From a checkpoint of a small autoregressive pixel model.
Model: arch transformer_decoder, layers 6, norm layernorm, activation gelu.
Training: muon at rate 0.013, 15900 steps.
Data: trained on telescope images of galaxies (Galaxy Zoo DECaLS), 88335 training examples, 23.0 epochs.
Rows from block 3, named by matrix and row number. Rows with one number belong to one neuron. Each number is 128 + 32 x the weight over its row's rms, rounded and kept within 0 to 255. All counts start at 0. After the name is the row's rms in percent of the matrix's.
# fc1: MLP up (model.blocks.3.mlp.fc1.weight, 640x320), inputs 0-79
# fc2: MLP down (model.blocks.3.mlp.fc2.weight, 320x640, transposed), outputs 0-79
fc1.196 102 [163 180 144 133  80 149 132  72 155 109  78 181 122 100 161  91 128 145 217  74 119 107 107 144 128  95 149 130 168 139 158 133 151 111 162 139 125 157 120 129 105 169 120 106 109 146 130 179  68  93 106  95 114 129 157 163 167 108 227  92 106 142  83 149 142 109 126 129 166 113 122 159 120 176 161 116 162 140 206 169]
fc2.196 103 [ 57 126 121 116 157 167  92 169 155 159 140  66 113  82 154 130 181 147 150 122 119 133  79 167  25 119 107 161 106 125 129 112 125 112 123 102 140 146 171 202  74 136 152 170 140 155  91 144 143 152 101 138 133 143 143 155 137 157 117 140 146 176 164 185  50 110 149 107 103 100 115 153 119 138 139  77 119 192 101 104]
fc1.197 121 [154 184 114 109 104 167 134 109 155 104 110 166  96  75 120 183 113  97  69 127 149  96 138 172 179 166 165 144 108 144  77 129 125 141  90  88 150 133 140 162 130 116 170 166  99  77 109  67  99 109 108 124  92 158 157 151 141 131 146 139  89 136 113 164 163 126 100  84 148 135 114 143  91 116 118 197 153 168 119 114]
fc2.197 115 [141 105 127 118 150 149  85 154 129 137  64 138 204 102 138 123 138 143 185 100 157 145 110  83 146 127 111 154 196 127 132 121 151 109 190 136  54 134 120  60  99 146 120 133 143 126 168 128 150  98 120 125 104 178  71 162 100  90  79  56 111  99 163  67 132 149  97 111 122 149  91  68 154 132 195 138 139  63 105 199]
fc1.198 110 [123  69 215  96 116 139 115 160  73  93 181 116 161 102 144 176 182 115 125 126 118 132 136 119 130 113 138 139 187 151 192 126 109 106 128 140 107 116 112  80 153  67 107 117 138 142 142  80 155 135 149 113 108 121 155  83 158 158  90 157 134 169 129 133 127 122 137 145 118 148 118 171 138  73 164  95  77 119  65 164]
fc2.198 114 [136 133 108 126 109 116  89 125 193 125 157 143 104 143 129 138 116 142 152 127  94  84  97  84  96 182 176 135 131  93 171 100 179 154 107 104 182 142  96 163 119 172  94 145 108  91  95 100  92 161 190 138  82 173 127 169 119 145 131 177 119 108 141 155 120 135 145  81 128 118 182 113 181 145 123 124 122 154 115  77]
fc1.200 092 [137 105 136 106  63 120 123  71 147 145 111 132  85  86 143 103 190 150 122 141 207  87 156 182 147  68 140 101 102  69 129 105 127 145 108 113 156  73 137 118 116 149  90 106  98 134 162  72 124  52 148 138  74 157 146 110 136 144 106 141 104  56 152 143 141  89 113  80 166 102 115 121  83  98  62  96 127 121 121  93]
fc2.200 089 [130  78 149 137 141 129 172 145  78 128  70 144 175 124 114 134 105  97 120 117 144 115 155 142 163 153  90 114 104 148 141 115 150  90 195  65  71 125 115 170  82 133 148 122 142 129 154 114 110 157  88  59 151 100 152  85 127 108 136  96 160 107 152 115 135 156 193 102 138 108 147  94 147 146 231 153 167 144 167 127]
fc1.201 106 [122 144 123 134 170 104 140  85 174 133 204 125 110  76 172 112  86 110  77 134 151 169 139 122  96 138 182 111 134 143 129  77  79 143 172  90 137 126 146 134 144 158 199 110  44 110 139 115 128  53 110 130 122 157  76  91 139 130 132 119 136 143 166 150 142 144 118 153 134  97  80 183  87 150  80 190 115 170 173 162]
fc2.201 094 [177 143 124  88 123 143 130 175 117 161 179  82 114 146 151 133  75 100 183 183 163  96 103 125 137  94  80 160 191 204  87 147 139 141 117 125 108 132 184 117 141  97  84 171  77 167 163 148 150 115 129 119 120 108 102 145 114 117 107 123 147 123  87 126 137 135 103 157 117 119  90 131 191 148 123 172 142 119 109 166]
fc1.202 091 [165 116 120 129 194  89  56 115 155 147 202 161 133 186 178 176  95 128 116 103  75 112 187 124 150 103  91 162 124 136 129 120  66 137 110 127 125  84 120 124 120 126 124 131  94  78  78 162 177  53 157 155 141 102 127  80 128 165 121 152 201 143 161 123  91 110 126 106 146 133 127 135 108  94 109  93 144  91 106 103]
fc2.202 092 [123  93 134 168 158 153 119 142 143  60 107 125 139  87 117  82 131 160 128 148 156 147 141 122  79 179 131  94  70 119 150 112 162 159 129 111  40 127 182  86 160 101 153 168 112 106 153  73 105 154 107 137  85 110 114 131 192 127 107 192  59  85 122 164 133 127 111 194 118 116 171 111 149 127 113 112  32 109 159 170]
fc1.203 091 [138 158  91 147 154 138 102  88 172 173  94 165 185  86 173 157 177 141 119 158 122 132 142  79 113 139 128 143 226 144  98 130 149 144 134 112 158 138 137 107  67  89 115 121 116 118 206 159 118 148 143 124 113  99 159 136 102 109 139 130 161  89 135 192 130 195  84 159 141 125 184 118 110  60 155 148 135 117 105 166]
fc2.203 096 [181 162 149 136 117 165 104 121 133 126 128 140  97 113 105 179 116  96  89 160 111 118 136  94 166 130 107 159 134 130 133 195 219 130 145 180 163 160 179 123 181 117 141 114 108 104 111 128 106 177  70 119 122 133 158 151 105 156  93 154 134 113 166 209 130  92 150 111  68 112 150 150 152 105 109 142 143 148 123  99]
fc1.204 109 [126 160  76 113 112 129 134 141 181 147  80 139  84 142 112 130 126 160 106  43 132 130 158 127 146 126 115  85 197 141  97 106 166 168 119 123 100 167 166 126  95  87  53 139 128 157  87 165 143 138 197 156  85 121 112 152 132 134 123 138 125 176 163  91 142 170 136 118  85 116 184 153 134 118 130  50 146 127 100 130]
fc2.204 107 [170 123 131 100 119 144  96  91 112  36 104  66 167 162 143 173 149 108 149  77 116 112  77  88 161 149  88 151 149  69  84 115  88 146 166 121 137 135 121  98  83 174 112 140 139 174 167 150 191 137 114 161 122 102 177 108 132 101  68 143  66  90 136 151 130 160  99 131 185 110 140 108 102 104 114  93 108 119 107  77]
fc1.205 104 [ 61  96 112  88  98 142 156 163 139  93 131 137 144 109 136 122 209  75 116 153 114 145 173 171 161 148  97 123  83  98 100 118 228 127 138 181 105 122 174 124 106 152 141 151 132 150 140 173  78  57 115 142 147 143 177  66  91  99 139 149 161 167 127 128  68 110 139 146 164 151 154  88  77 145  54 191 117  93 133 121]
fc2.205 094 [104 128  95 123 123 132 127 114 135 164 167 116 176 189  94 102  89 162 198 158 205 159 158 115 166 116 145 159 127 171 165 139  67 124  88  80 120 137  78 122 103 154 139 106 122  74 114 138 213 166 148 117 165 113 119 118 176 199 124 111  90 139 139 184  91 179 151 159 135 135 134  98 144  64 133 108 121 170 107 138]
fc1.207 087 [131  82 127 184  99 153 123 206 174 137 100 179 162 141 210 201 168  88 135 141 112 167  84 138  98 101  77 106 198 119  95 168  82 168  70 124 102  81  76 138  84 166 119 118 124 143 139 115 135 121 112 135 124 125 132  95 140 190  93 131 142 131 141  85 111  75 149 125 124 125 110 123 121 126 150 166 134 111  83 132]
fc2.207 083 [134 161 115 126 189 142 121 108 141 180  93  77 105 111 153 202 180 174 153 113 134 131 110 106 115 133 155 116  87 122  72 138 172 130 115 127 180 158 131 248 145 124  86 110 111  83  78 161 171 118 164 146 103 116 142 158 113  66 112 133 147 108 138 132 112 154  81 126 141 118 130 137  63 173 127 161 120 151 124 104]
fc1.208 092 [114 123 135 158 175 125 120 117  93 162  90 146 142 161 146  89 160 147  70 137 165 166 150 123  75  76 101 128 158 105 111 129  61 161 111 106  88 114 123 100 156 167  58 135 139 134 174 120  96 125  83 168 160 188  80  85  73 168 177 141 148 109  81  86 149 140 124 151 112 164 120 108 127 125  64 151 126 126 149 150]
fc2.208 085 [ 71 146 115 183 145 148 119 111  85 127  93  96  72 112 101 124 102  87 169 127 132 123 135 142  59 144 117  65 114 107 137 123  93  44 121 149 143  74 165 156 131 115 223 161  94 105 117 174 113 107  92 140 110  89 154 183 201 125  73 168 128 126 126  81 163 130 109 102 103 132 168 138 129 128 148 129  97  99 120  92]
fc1.209 121 [129 116  93 130 116 105 149  89 131 141 114  66  72 101 104 144  95 115 166 199 131  98 125 105 111 140 123 172 158 128 157 137  97  97 216 187 107 179 163 120 133 167 142 164 164 207 132 149 110  99 109 188 117 145 150 111 181 120  81 127 105 159 154 163 157 172 129 160 122 124  88 146 187 121 164 164 125 137 131  81]
fc2.209 118 [121 139 122 233 138  46  98 120 155 101 144  90 136 118 104 122 104 131 110  86 162 193 108 164 174 127 176 174 117 141 110 204  83 164  80  79 117 124 196 156 187 120 108  94 112 120 111  77 200 180 160 111 135 205 123  90  98 182  85 128 123  94 145 147 102 124 103 221 137 112 168 133 138 132 104 113 102  89  74 114]
fc1.210 101 [167 161 139  95 101 144 111 173 114 151 119 171 179 142 141 133 130  89 174 109 137 149 166  87 101 185 188 120 153 233  92 199 165 156 142  94 135 188 138 131 113 105 134 137 127 117 125  64 117 111 108 131  97  67 100 120 149 105 174  78  87 121 123 129 110 120  93 107 128 104 139 164  77  58 228  65 162 127 130 185]
fc2.210 101 [ 98 128 172  93 135 108 120 135  89 133 125 160  88 158 145 140 119 124  43 130 100  73 147 126 143 151  78 169  97  87 112 129  96  53 151  90 182 106 109  60 152 123 132 131 164 189 112 142 130 183 155  72 168 128 117 106  69 204 104 178 107 202  80 150 148  85 154 142 111 107 136 164 168 149 140 153  67 131 125 120]
fc1.212 098 [ 95 185  90 162 163 130 103 170 108  72 148 102  96 112  81 125 138 169 146 157  84 196 179 100 111 136 163 143 142 181 141 128 135 120 120 104  92 125  32 181 119 153 102 116 151 145 151 109 153 109 145 175  80 107  76 143 136 162 107 106  72 100  97 182  78 129 122 142 113 155 138 131 159  55 104 122  47 107 152 165]
fc2.212 102 [161 144 162 146 149 153 152 145  92 145 177 148  58  97 106 115 130 163 112 115  93 128 126 151 174 103 159 158 185 112  89 113 131  91 105 167 144 150 176 124 109 114 163  98  88 150 150 174 153 121 159  98 136 153  87 134 106 100 142 127  98 119 188 120 155 122 133 140 157 101 104 100 128 200 118  99 185 123  89 120]
fc1.213 102 [134  89 125 134 168 151 120 126 144 101 140 127 149 129 139 110  85 102 147 106 140 176  99  93 115 141 133 139  93  78 111 103 160 137 125 110 159 143 112 145 174 157 106 148 158 163 126 132 132 143 148 114 118  58 146  70 107 134 139 171 166  66 129  83  94 166 121 166 115  77 142 106 164  99  98 125 141  52 120 115]
fc2.213 094 [134 188 125 159 115 136 175 156 101 114 173  96 148  96 115 106 113 163 139 117 167 148 125 140 158  97 130 124 118 148  75 119  86 171 134 158 148  83 117  74 140 112 150 162 170 125 145  94 192  92 128  61 105  82 129 151 131 156 121   0 140 117 183 186 166  81 126 156 121 150 133 172  73 167 179 118 125 143 110 135]
fc1.214 077 [ 74  95 121 105 142 155 106  83 107 145 113 153 117 169  89 154 192 115 103 167 133  75 139 135 121 136  75 146 212 136 179 134 143 120 124 137 129 104 142  99 107 125 110 104 179  80 108 112 115 138 131 148 174 165 151 135 125 140 118 118  68  98  74 189 102 127 227  58 134 119 172 145  76 113  88 116 177 149 176 128]
fc2.214 076 [174 161 175 119 125 121 116 184 106 144 154 152 133 132  96  96 150 124 185  92 110 141  84 112 188 145 177 122 109 113 138 124 153  60 131  94 133 159 121 138 109 113  78  63 142 116  80 186 123 151 119 178 148 117 103 135 126 172 109 114 200 143 160 170 136 125  73 121 122 117 128 203 157 117 133 143  69 168 152 116]
fc1.215 115 [160  98 143 143 113  98 144 149 145 145 116  45 142 159 139 119 165  91 150  84 140 100 116 129 110  91 138  78 174 167  95 221 105 128 101 157 118 110 132 152 141 150 154  84  94 128 165  85 114 138  97 120 175 126 114 108 111 131  90 152 101 127 127 137 170  86 103 144 156 131 109 100  49 126 104 109 181 172 116 160]
fc2.215 113 [104 137  98 144 143  77 163 118  76 139 117 172 118 160 134 151 134 112 178 109 201 147 115  97  91 146 121 104  86 102  65 112 147  84 151 154 186 141 161  91 105 130 102 109 128 116 178 109 128 149 127 145 159  99 151 151 174 121 144 126 141 117 151 107 156 137  91  85 124 137 122 166 179  91 148 121 130 133 179 103]
fc1.216 083 [130 107 119 153 193 149 122 189 137 125 130 193 130 124 123  42 131 178 105 165 117 149 127 126 120 173 157  96 142 151 109 189 177 158 152 132 144 120 142 162 144 123 123 161 104  96  90  76 132 105 136 162 104 116 110 133 135 146 115 135 178 170  99 135 129 180 144 227 112  87  99 120 124  96 113  97  79 168  87 179]
fc2.216 079 [129 107 158 118  95  97 126 113  85  92 155  95 151  85 133 155 124  92 118 107 173 121 128 139  80 157 114 174 145  88 116 140 131 151 142 113  86 154 166 118 112 142 154 133 121 243 167 148  96 139 111 128 186 110 110  94 154 172 135 194 163 111  78  97 133 106 164 130 157 204 109  95 104 154 115 147 193 128 161 161]
fc1.217 079 [ 72 145  97 106 106 104 104 155 124 145 147 169 155  90 176 138  68  79  83 178 131 135 153 201 139 111  80  95 141  94 158 166  90 155 142 114 167 131 127 102 148 118 157  96 146  98 127 146  91 160  90 147 122  90  88 148  95 141 155  98 158 107 110  81 127 125 105 158  61 120 129 102 151 127 205 160 108 120 164  94]
fc2.217 080 [146 101 144 174 158 108 128 137  87 204 107  90 133 160 130 182 120 115 162 102 150 213 158  76  99  53 142 165 160 108 127  77 109 128  55  87  93 120 104 115 166 119 132  75 112 175 145 127 104 110 104 168 170 100 129  73 175 115 134 150 132 150 148 146 131  97 122 124 115 128 134 125  54  78 142 149 104 137  94 157]
fc1.218 079 [137 128 126  74 150 168  97  92 156 119 154 141 121 202 143 169 114 142 142 174  73 113 177 120 198  95 175 153 167  92 146  95 164  91 160  95 135 112 114  95 136 145 115 130  84 123 150 110  78 183 141 101 130 126 187 157 167 119  97 117 145 116 131 155  94 156 153  70 110 187 118 132 174 149  94 129 132 150  84 193]
fc2.218 072 [133  86 114 137 134  96 158 157 104 105 133  91  74 136 141  63 136 104 180 147 109 118  90 107 118 212 151 135  63 137 181  76 133 115 146 173 108 130 103 140 141  86 100 156 116  80 134 175 130 139 100 160 105 126 187 128 180 100  96 181 129  98 143 139 125 151  98 157 144  86 121 148 123 182  90 121 105 110 192 131]
fc1.219 121 [142 146  79 121 138  60 134 122  97 145 130 177  79 100 132  96 120 143 183 120 172  91 108 125 110 133 134 117  96 116 131 134 121  96 121  79 184  95 129 117 135 204 117 155 115 137 125 136  11 164  78 148 105 180 121 174 149 151 106 114 149 199 128  86 124 109 150 117  61  50 132 147 130 177 135 129 140 139 111 129]
fc2.219 117 [ 91 127 152 152  95 121 124  55 170  92 127  77 141 139  95 149  86 147  63 144 167  88 164 113 120  85 127 149 107 123 129 139 136  90 101 150 103 168  80 137  90 131  98  86 129 116 133  92 170 126 155 102 123  50 130 126 128 150 146 152 116  93 136 148 139 125 151  70  83 156  86 108  75 185 116 152 141 128 152 134]
fc1.220 103 [157  84 121 144 133 102 175  98  97 184 102 142 153  96  94 155  86  88 108 124 178 138 194  90 160 125 163 145 112 102 137 111 127  92 128  77 206 136 116 113 136 114 134 149 123 126 164 134 146 159 106 159 101 104 157 124 135 172  82 219  93 116 106 100 120 167  86 142 123  54 192  95 107  96 120 141  77 142 142 115]
fc2.220 108 [120 135 168 122  99 161 133 141 204 122 149  99 114 144  92 104 105 133 196 144  80 147 166 150 120 108  92 178 117  67 144 123 128  92 165 109 118 124 108 119  77 102 100  48 176 160  99 162 162 165 104 111 159 151 119 108 123  99 137 176  97 119 134 139 104  73  92 153 182  79 109 121 164 130 166 147 129 127 104 126]
fc1.222 091 [ 99 158 142 129  86  99  74 162 127 146 112 114 150 136 122 182 175 104 206 103  71 119 111  96 139 123 105  49 126  65 121 124 118  61 155 196 128 142 108 117 129  75 192 132  97 150 111 146  85  69 120 119  47  86 150 127 157 154 147 110 105 130 142 160 126 150  69 124 110 117 198 107 130 117 156 178 115  95 112 164]
fc2.222 088 [116  90 179 126 129 140 132  91 148 111 159 153 134 114 181 130 172 178  47 160 172 137 159 115 121 163 132 179  94 151 123 190 102 168  47  76 136 156 135 149 153  67 116  66 192 181 120  98 166 116 118 128 145 144 106 144 142  75 178 161 118 175 137 145 123 122 104 122  99 165  72 149 132 125  86 184 148 155  95 159]
fc1.223 078 [165 185 129 157  97 136 130 182 190 106 151 150 146 123 104  68 148 164 121 173  83  90 218 167 126  70  58 179 105 112 126 131 135  99 175 116 151 101  99 101 152 132 114 193 102 120 126 167  75  93 140 117 150 119 163 157 132 130  96  99 124 135 119 184 119  90  97 151 184 132 124 127 118 157 106 154  95 124 166 118]
fc2.223 076 [109  80 107 116 136  78  73 111 131 135 162 117 128 154 129  38  92  56 136 129 180 118 123 122  86 185 137  86 107 105 185 131 124 112 148 181  85 149 133 112 127  84 146 162 115 109  94 133 106 106 100  88 141 127 142 108 172 196 135 203 124  76  92 112 140 158 110 150 148 106  85 126 128 136 168 148 181  56 116 145]
fc1.224 114 [111 106 155  79 168 132 119  95 129 129 122  85 128 139 109 185 156  70 125  88  59 158  87 134 136 108 143 153 161 158 100  92 154 166 173 119 128  82 129 161 138 120 168 173 135 102 191 187  82 148  80 178 143 102  92 109 127  68 125  98 141  62 140 108 255 148 105 105 116 200  91 143 105 164 147 122 155 144 154 136]
fc2.224 112 [127 113 133 196 155  87  83  61 126  95  94 119 145 110 110  89  89 146 169  88 142 141 130 106 134 132 145 182 105 153 112 169 128 175  90 177 129 102  99 125 167 134  87 108  99 128 152 124 189 178 182  65 111 133 126 156 154 134  97 154 179 131 124 119  69 123 150 142 105 121 165  81 203  97  87 161 121 189 136 121]
fc1.225 093 [141 138 125 103 153 159  81 153 126 146 165 114 144 188  81 109 138 110  95 129 160 126 113 152  87 105 178 125 144 135 150 101 169 161  93 103 121 103  71 131 145 143  87 138 139 174 145 180 125 147 119 151 103 115 144 129  36 135 128 131 208 127 154 151  72 158 165 133  67  84 122 110 113  97 195 129  88 116 112  81]
fc2.225 094 [ 86 115 102 105 180 127 192 100 101  63 132 163 116 118 128 149 113 102 183  67  83 128 192 104 129 134 138  47 192  94  49 156 101 130 142 138 155  85 126 110 138 120 144 168 160 170 142  93 146 130 118 167 115  86 108  97 156 114  70  95 108 102  43 119 186  96 109 189 161 126 135 140 123 198 168 154 118 141 178 118]
fc1.226 114 [ 87 137 117 145 127 141 125 136 100 165 145  75  95 149 153 111 147 116 164 160 116 105 157 136 122 161  77  87 103 128  86  84  90 176 125  68 104 106  76 139 119 130  63 141 162 158 125 134 102 115 113 189 113 170 180 115 110 156  79  91 129 132 109 125 139  67 108 124 141 134 135 159 127 119  96 181 131 171  90 162]
fc2.226 103 [187 132 168 111  52 203 146 133 105 102 119 134 123  87 151 144  65 114 117 106 145 166 169 120 148  77 137  83 118 149 187 136 101 120 123  97 108 146 167 127 158 116 131  86 134 171 138 135 181 164 161 106 154 117  79 114 113 137  82 152 102 120 104  85 133 164 150 161 173 146  28 129 154 149 107 142 110  75 131 127]
fc1.228 089 [ 43 108  99 119  96  95 171 147 147 143  85 163 130 137 104 178 127 123 133 131 141 143  89  90  43  92 118 125 138  87  99 167 103 128 150 122 140 135 150  99 166 144 143 178  89 146 111 166 181  70 141 103  86 116 115 109 161 153 144 107 125 146 157 100  51 107 171 112 156  78 139 172 138 111 154 173 120 114 171 124]
fc2.228 085 [110 171 177  59 150 158  78 175 165 137 113 132 103 128 138 119 166 132 160 137 134  76 141  90 126 180 105 111 110 130  85 141 155 143 148 165 155 125  93 156 103 120  76 129 153 101 125 102 151 140 155 182 129 149 115 173 136 136  94 172 161 127 130 124 123 179 161 142 157  88 104  75 109 179 125 156  82 105  74 158]
fc1.229 094 [114 144 125 160 102  70  98 125 147 137 230 122 100 135 149 144 126 111 152 196 120 125 156 129 169 119  83  48 143 119 116 109 114 159 190 159  52 118 164 173 110  88 163  48 125 160 180 177 117 118 122  99 129 130 129 104  93  88 141 117 103 106 161 119 115 121 115 175 191 146 172 116 104 144 134  64  32  74 147 133]
fc2.229 094 [112  97 137 138 157 133 148 110 170 183 140 146 116  85 157 152 144 122  68 133 146 111 147 120 181  85 108 174 114 100 106  91 184  95 187 119 126 127  71 171 174 186 171 121 155 164  95 147  89 108 123  77  99 164 130 144 128 100  91 167 112 126  89 151 129 113 131 104  77 199  97 139 206 151  56 185 116 135 125 193]
fc1.232 110 [108 136 124 119 119 167  86 125 156 108 111 220 113 113 144 123 145  98 117 136 124 131 141 142 116 167 141  87 142 146 151 143 164  71  75 149 154 159 100 158 117  83 138 142 114 175 138 156  98 128  73 149 159 132  95 101  80 149  63 132 150 149 124  90 129 174 100 109 118  96  56 108 129 163 140  70 130 117 122 118]
fc2.232 129 [124  85 114  94  53 121  40 142 131 154  79 119 149 127 116 100  76 139 151  87 120  93 114 139 149  90 170  85  91 141  89 104 155 108 153 136 106 105 129 138 153 131 114 145 183  97 139 142  78 157 193 108  80 150  57 169 145  92 191 144 172 142  55 138 127 100 144 116 161 122 101 132 126 158 158  79 172 100 147 125]
fc1.233 091 [122 126 152 198 181  94 163 119  98 140 157 153 178 169 128  95  87  99  94 110  97 102 100 176  81  88 153 148 111  90 131 113 112 129  59  91 166 117  99 158 174  99  75 178 106 174 152  97 103 123 108  89 139 113  79 126 100 119  41 118 130  60 170 164  98 157 118 106 134 130 137 160 129 125 144 154  99 158 137 119]
fc2.233 098 [228  99 127 149  34 118 121  78 136 119 131 116 127 156  92  99 104 153 169 183 150 160 106 146 138 162 126 113 127 104 105 154 128  93 137 142  97 174 104 113 177  87 143 121 121 156 102  82 141 160 176 132  83 137 118 139 157 143  94 110 145 121 133 139 160 104  85 117 145  86 154 181  93 163 120 128 198 122 112 150]
fc1.234 115 [ 82 151 185  96 106 105 150 116  87 141  86  91  64 105 208 169 116 158  92 121 102  67 127 146 122 125 121  90 128 146 185 113 131 167  98 160 138 155 144 160 104 143 140 118  97 119 100 107  66 136  87 119 160 127 140 180  91  82 105  88 135 170 138 164 181 162 127 106 134  57 144 133 187 188 192 134 122  99 136 135]
fc2.234 125 [159 152 137 110  53  91 114  90 123 166 177  89 143 140 143 102 119  96 145  90 111 127 106 103 113 123 118 216 148  92  94 156 131 174 117  71 184  90 106 132  80  87 146 176 176 201 169 124 139  85 143  77 108 130 117 104 162 152 130 115 133 172 124 166  95  98 209 186 178 166 114 159 175  85 116 123  75 104 111 146]
fc1.235 098 [134 108 143 106 108 112 141 174 132  95 103 181 170 113 120 120 115 169 190 110  96 148 127 149  47 104 132 135 158 119 132 162 132 108 162 141 116 150 149 125 168 108 153  82  92 147 158 142 110 140 122 121 119 140 101 138 119 128 214 191  95 111  87  90 173 134  89 175 159 116 128 119 122 126 167 173 155 157 153  94]
fc2.235 106 [130  68  92 108 157 150  85 103 176 141 125  95 184 130 140 126 163 135 176 130  91 118 136 104 191 103 141  71 138 140 124  93  73 159 121 182  80  63 116  99 121  96 121 144 163  66  93 113 192 127 100 165 130 114 101 162 206 136 164  63 228 122 174  97 103  71 138  93  94 186  87 120 136 131 139  83 164 106  90 135]
fc1.236 106 [179 168 108 129 187 166 125 154 129  98 124 107 127  74  59 135 127 147 156 120 176 147  80 105 110  93 122 130 136  79  75  68 143 128 120 132  98  99 136 118  99 145  71 109 132 159  59  68 144 198 148 134 164 145 161 109 147 149 155 157 161 128 145 112 173 154 150 118 149 122 147 145 113 136 146 160 158  60 144 115]
fc2.236 117 [ 65 154 107 126  77 139 136 124  95 120  98 173  73 114 144 153  80 106 132  59  88  91 141 145 121 148 171 157 120 106 114 164 221 152 141  67 114 109 140 119 108 118  97 124 141 155 164 133  72 111 130 141 137 146 157 103 104  96 117 179 143 131 144 114 166 124 167 110 139 178 106 127 103 157 143 178 144 169  89 105]
fc1.237 110 [140 149 124 126 164 133 104 164 124  98 167 113  46 108  62 149 100 155  97 152 159 137 146 121 119 148  73 111 118 116 135  82 100 115 156  52 120  85  80 136  70 153 159 115 124 102 104 128  90  96 108 116 140  91  68 122  66 118 103  82 108  75 134  55  64 112 116 163 110 154 132 115 122 116 169 107 121 177  92 120]
fc2.237 124 [122 132 117  94 170 137 118  96  72 132 116 135 140 165 137 132 138 165 142  59 188 118 122 144 131 142 151 143  89 166 157 156  90 112  84 152 107  94 135 165 121 153 137 125 127 132 136 104 114 161 150 129 149 106 119 147  91  78  74 153  90 163 135  32 174 130 135 109  69 142 116 118 146 194 154 116 108 168 130  96]
fc1.238 085 [ 92 150 131 125 121 129 129 162 118 156 113 160 113 130  96 129 224 102 134 121 140 118 143 149 142 147 147 153 155 134 147 103 171 137  81 115 137 115 143 144 127 131 108 173 132 108 125 112 133 178 207 130 166 167 181  95 103 118  80 141 118 136 112 171 151 162 131 138 126 134 139 197  99 108 139 203 192 172 110 166]
fc2.238 086 [103 116 121  98 178 137 149 137 139 171 140 126  97 126 144  83 149 133 127 113 114 171 128 103 153 140  86  98 148 136 117 106  86 108  91 146  84 123 104 182 144 181  95 138  99 120  88  83 144 133 147 150 135 113  70 143 137 124  76 170 158 139 142 168 138 164 131 155 117  94 125 118 105 143  89 110  47 169 136  80]
fc1.240 109 [152  99 186  88 130 180 143 167 108 143 116 138 187 116 152  72 133 109 181  99 133 128  94  98 136 146 159 139 115 162 161  81  87 111 112  57  57 126 232 108 131 135 143  35 153 119 107  91 127  89 102 181 129 167 154 162 174 159 142 125 110  95 134 140 140 154 114 106 134  85 113 108 164 114 132 123  90 164  62 138]
fc2.240 114 [150 149 134 158  96 142 100 146  69 109  91 139 157  96  90 153 154 146 149  10 125 181 163 108 102  97 138 166 133 161  62 116 123 140 151  82 101 101  92 108 180 150 170 192 176 118 135 155  82 108 137 164 115 119  79 178 124  98  68 145 138 169 146 159  92  78 134 151 115  99  81  97 125 130 164 123 132 142 172 137]
fc1.241 080 [114 147 161 131 149 117 150 146 170 168 153 154 121  97 113 150  97 152 127 152 108 138 171  75 170  99 159 139 121  89 117 172 134 150 102 170 113  73 169 136  48 150 117 195 175  97 182  69 107 128 143 116  87 191 176 143 179 136 101  68 138  98  89 101 124  89 128 116 128 140 149  91 159 172 101 118 112  90 126 131]
fc2.241 081 [184 101   0 146 136 135 134  74 152 145 141 133  83 162 131  30  74  59 159 110 145 106 109 153 135 156 101 128 167 100 171 111 175  89 147 116 106 161 156 160 134 139 167 164  66  98 137 167 114 103  64 168 190 121 178 157 142 149 149 163 122 102 105 160 102 152 127 130 185 117 103 135  93 156  95 149  81 129 138 106]
fc1.242 097 [118 110  87 143 111 167  80  99 200 163 140 109 115 120 128 142 152 134 154  90 111 145  92 161 124 191 133 136 121 186 142 160 106 121 107 133 131 112 146 181 139 155 103 111  92  84 198 184 144 125 128 161 152 141 115  53 130  94  86 129 170 109 127 109 158 151 137 128  88 115 129 138 137 166 110 161  48  90 155 100]
fc2.242 106 [151 140 139  87 150 117 161 123 104 158 115 117 139 110  58 118 135  72  63 114  68 106 118 120 143 123 105  81 123 116 109  86 131 128 169 114 111  82  97 124 133 134 136 105 113  95 156  96 172  63 112  68  89 142 174 145 156 172 142  90  83 127  85 126 129 135 168 143 140 123 145 144  99 114 125 109 163 130  26 156]
fc1.243 087 [146 181 106  96 118  86 142 128 105 110 208 168  79 135 149 100  62  41  88 149 126 131  89  97 107 122 105 200 126 120 116  73  88 187 166 144 126 102  91 121 102 129 155 129  77  80 137  95 144  76 135 134 150 168 123  95 119 167 128 129 131  85 114 118 117 187 137  69 117 155 161 139 160 106 161 151 100 190 138 135]
fc2.243 090 [178 111 112 144 158 175 120 125 142 120 150  71  89 158 116 100 141  98 175 138 111 129 125 117 109 207 126  97 111 157 135 127 104 124 111  98  70 122 144 178 140 121 186 110 116  35 152 123 139 110  84 136 114 173 141 191 160 152 103 148  93 119 132 134 146 177  88  72 188 149 183 115  86 140  94 109 188 102 158 141]
fc1.244 100 [ 69 143 126 187 133 110  72 198  83  91 134  78 148 131 138 141  91 142 123 130 189 113 122 119  81  72 165 186 113 207  90 101 159 133 142 146 165  88 109 147 141  52 139 144 183  85  96  74 105 106 131 159 216 147 175  89 127 154 150 172 153 153 105 111 144 140 115 109 116 133 145  78 112 113  89  87 135 105 172  91]
fc2.244 092 [ 95 155 121 166 114 133 157 109 191  94 209 128 140 161 112 156 178 106 144 141  79 187 121  94 104 146 111 126 184 139 123 171  89 138 208 104 150 152  88 117 128  85 140 107 151 147 167  98 154 128 108 131 139 165 170 130 131  88 122 117 113 139 131 134 128 108 152 120 151 103 108  78 107 139 172 194 117  73  46 173]
fc1.245 075 [125 118 101 194 110 118 157 103 117 128 144 170 150 176 148 178 147 114 116  97 127 134 127 113 171 135 142 125 113 144 176 112 108 127  75 107  78 135 140 114 138  83  80 102 139 144 143  98 166 146 150  94 190 122  84  92 166  99  61 169 117 160 119 158 135 163 159 165  72  99 176 141 173 170  97 106 167  96 110 140]
fc2.245 073 [127 142 142 113 188 146 125 159 155 118 124 121 102 134 136 102 164 146 199 142 132 114 177 133 119 141 144 111  79 134 145 108 169  89 111 146  96 115 122 162  56 128 138  84  81 109 112 118  90 107 147 191 131 130 179  99 124 122 157 136 212  89 146 135 149 140  82 141  83 142 109 156 157  80  86 134 116 202 138 142]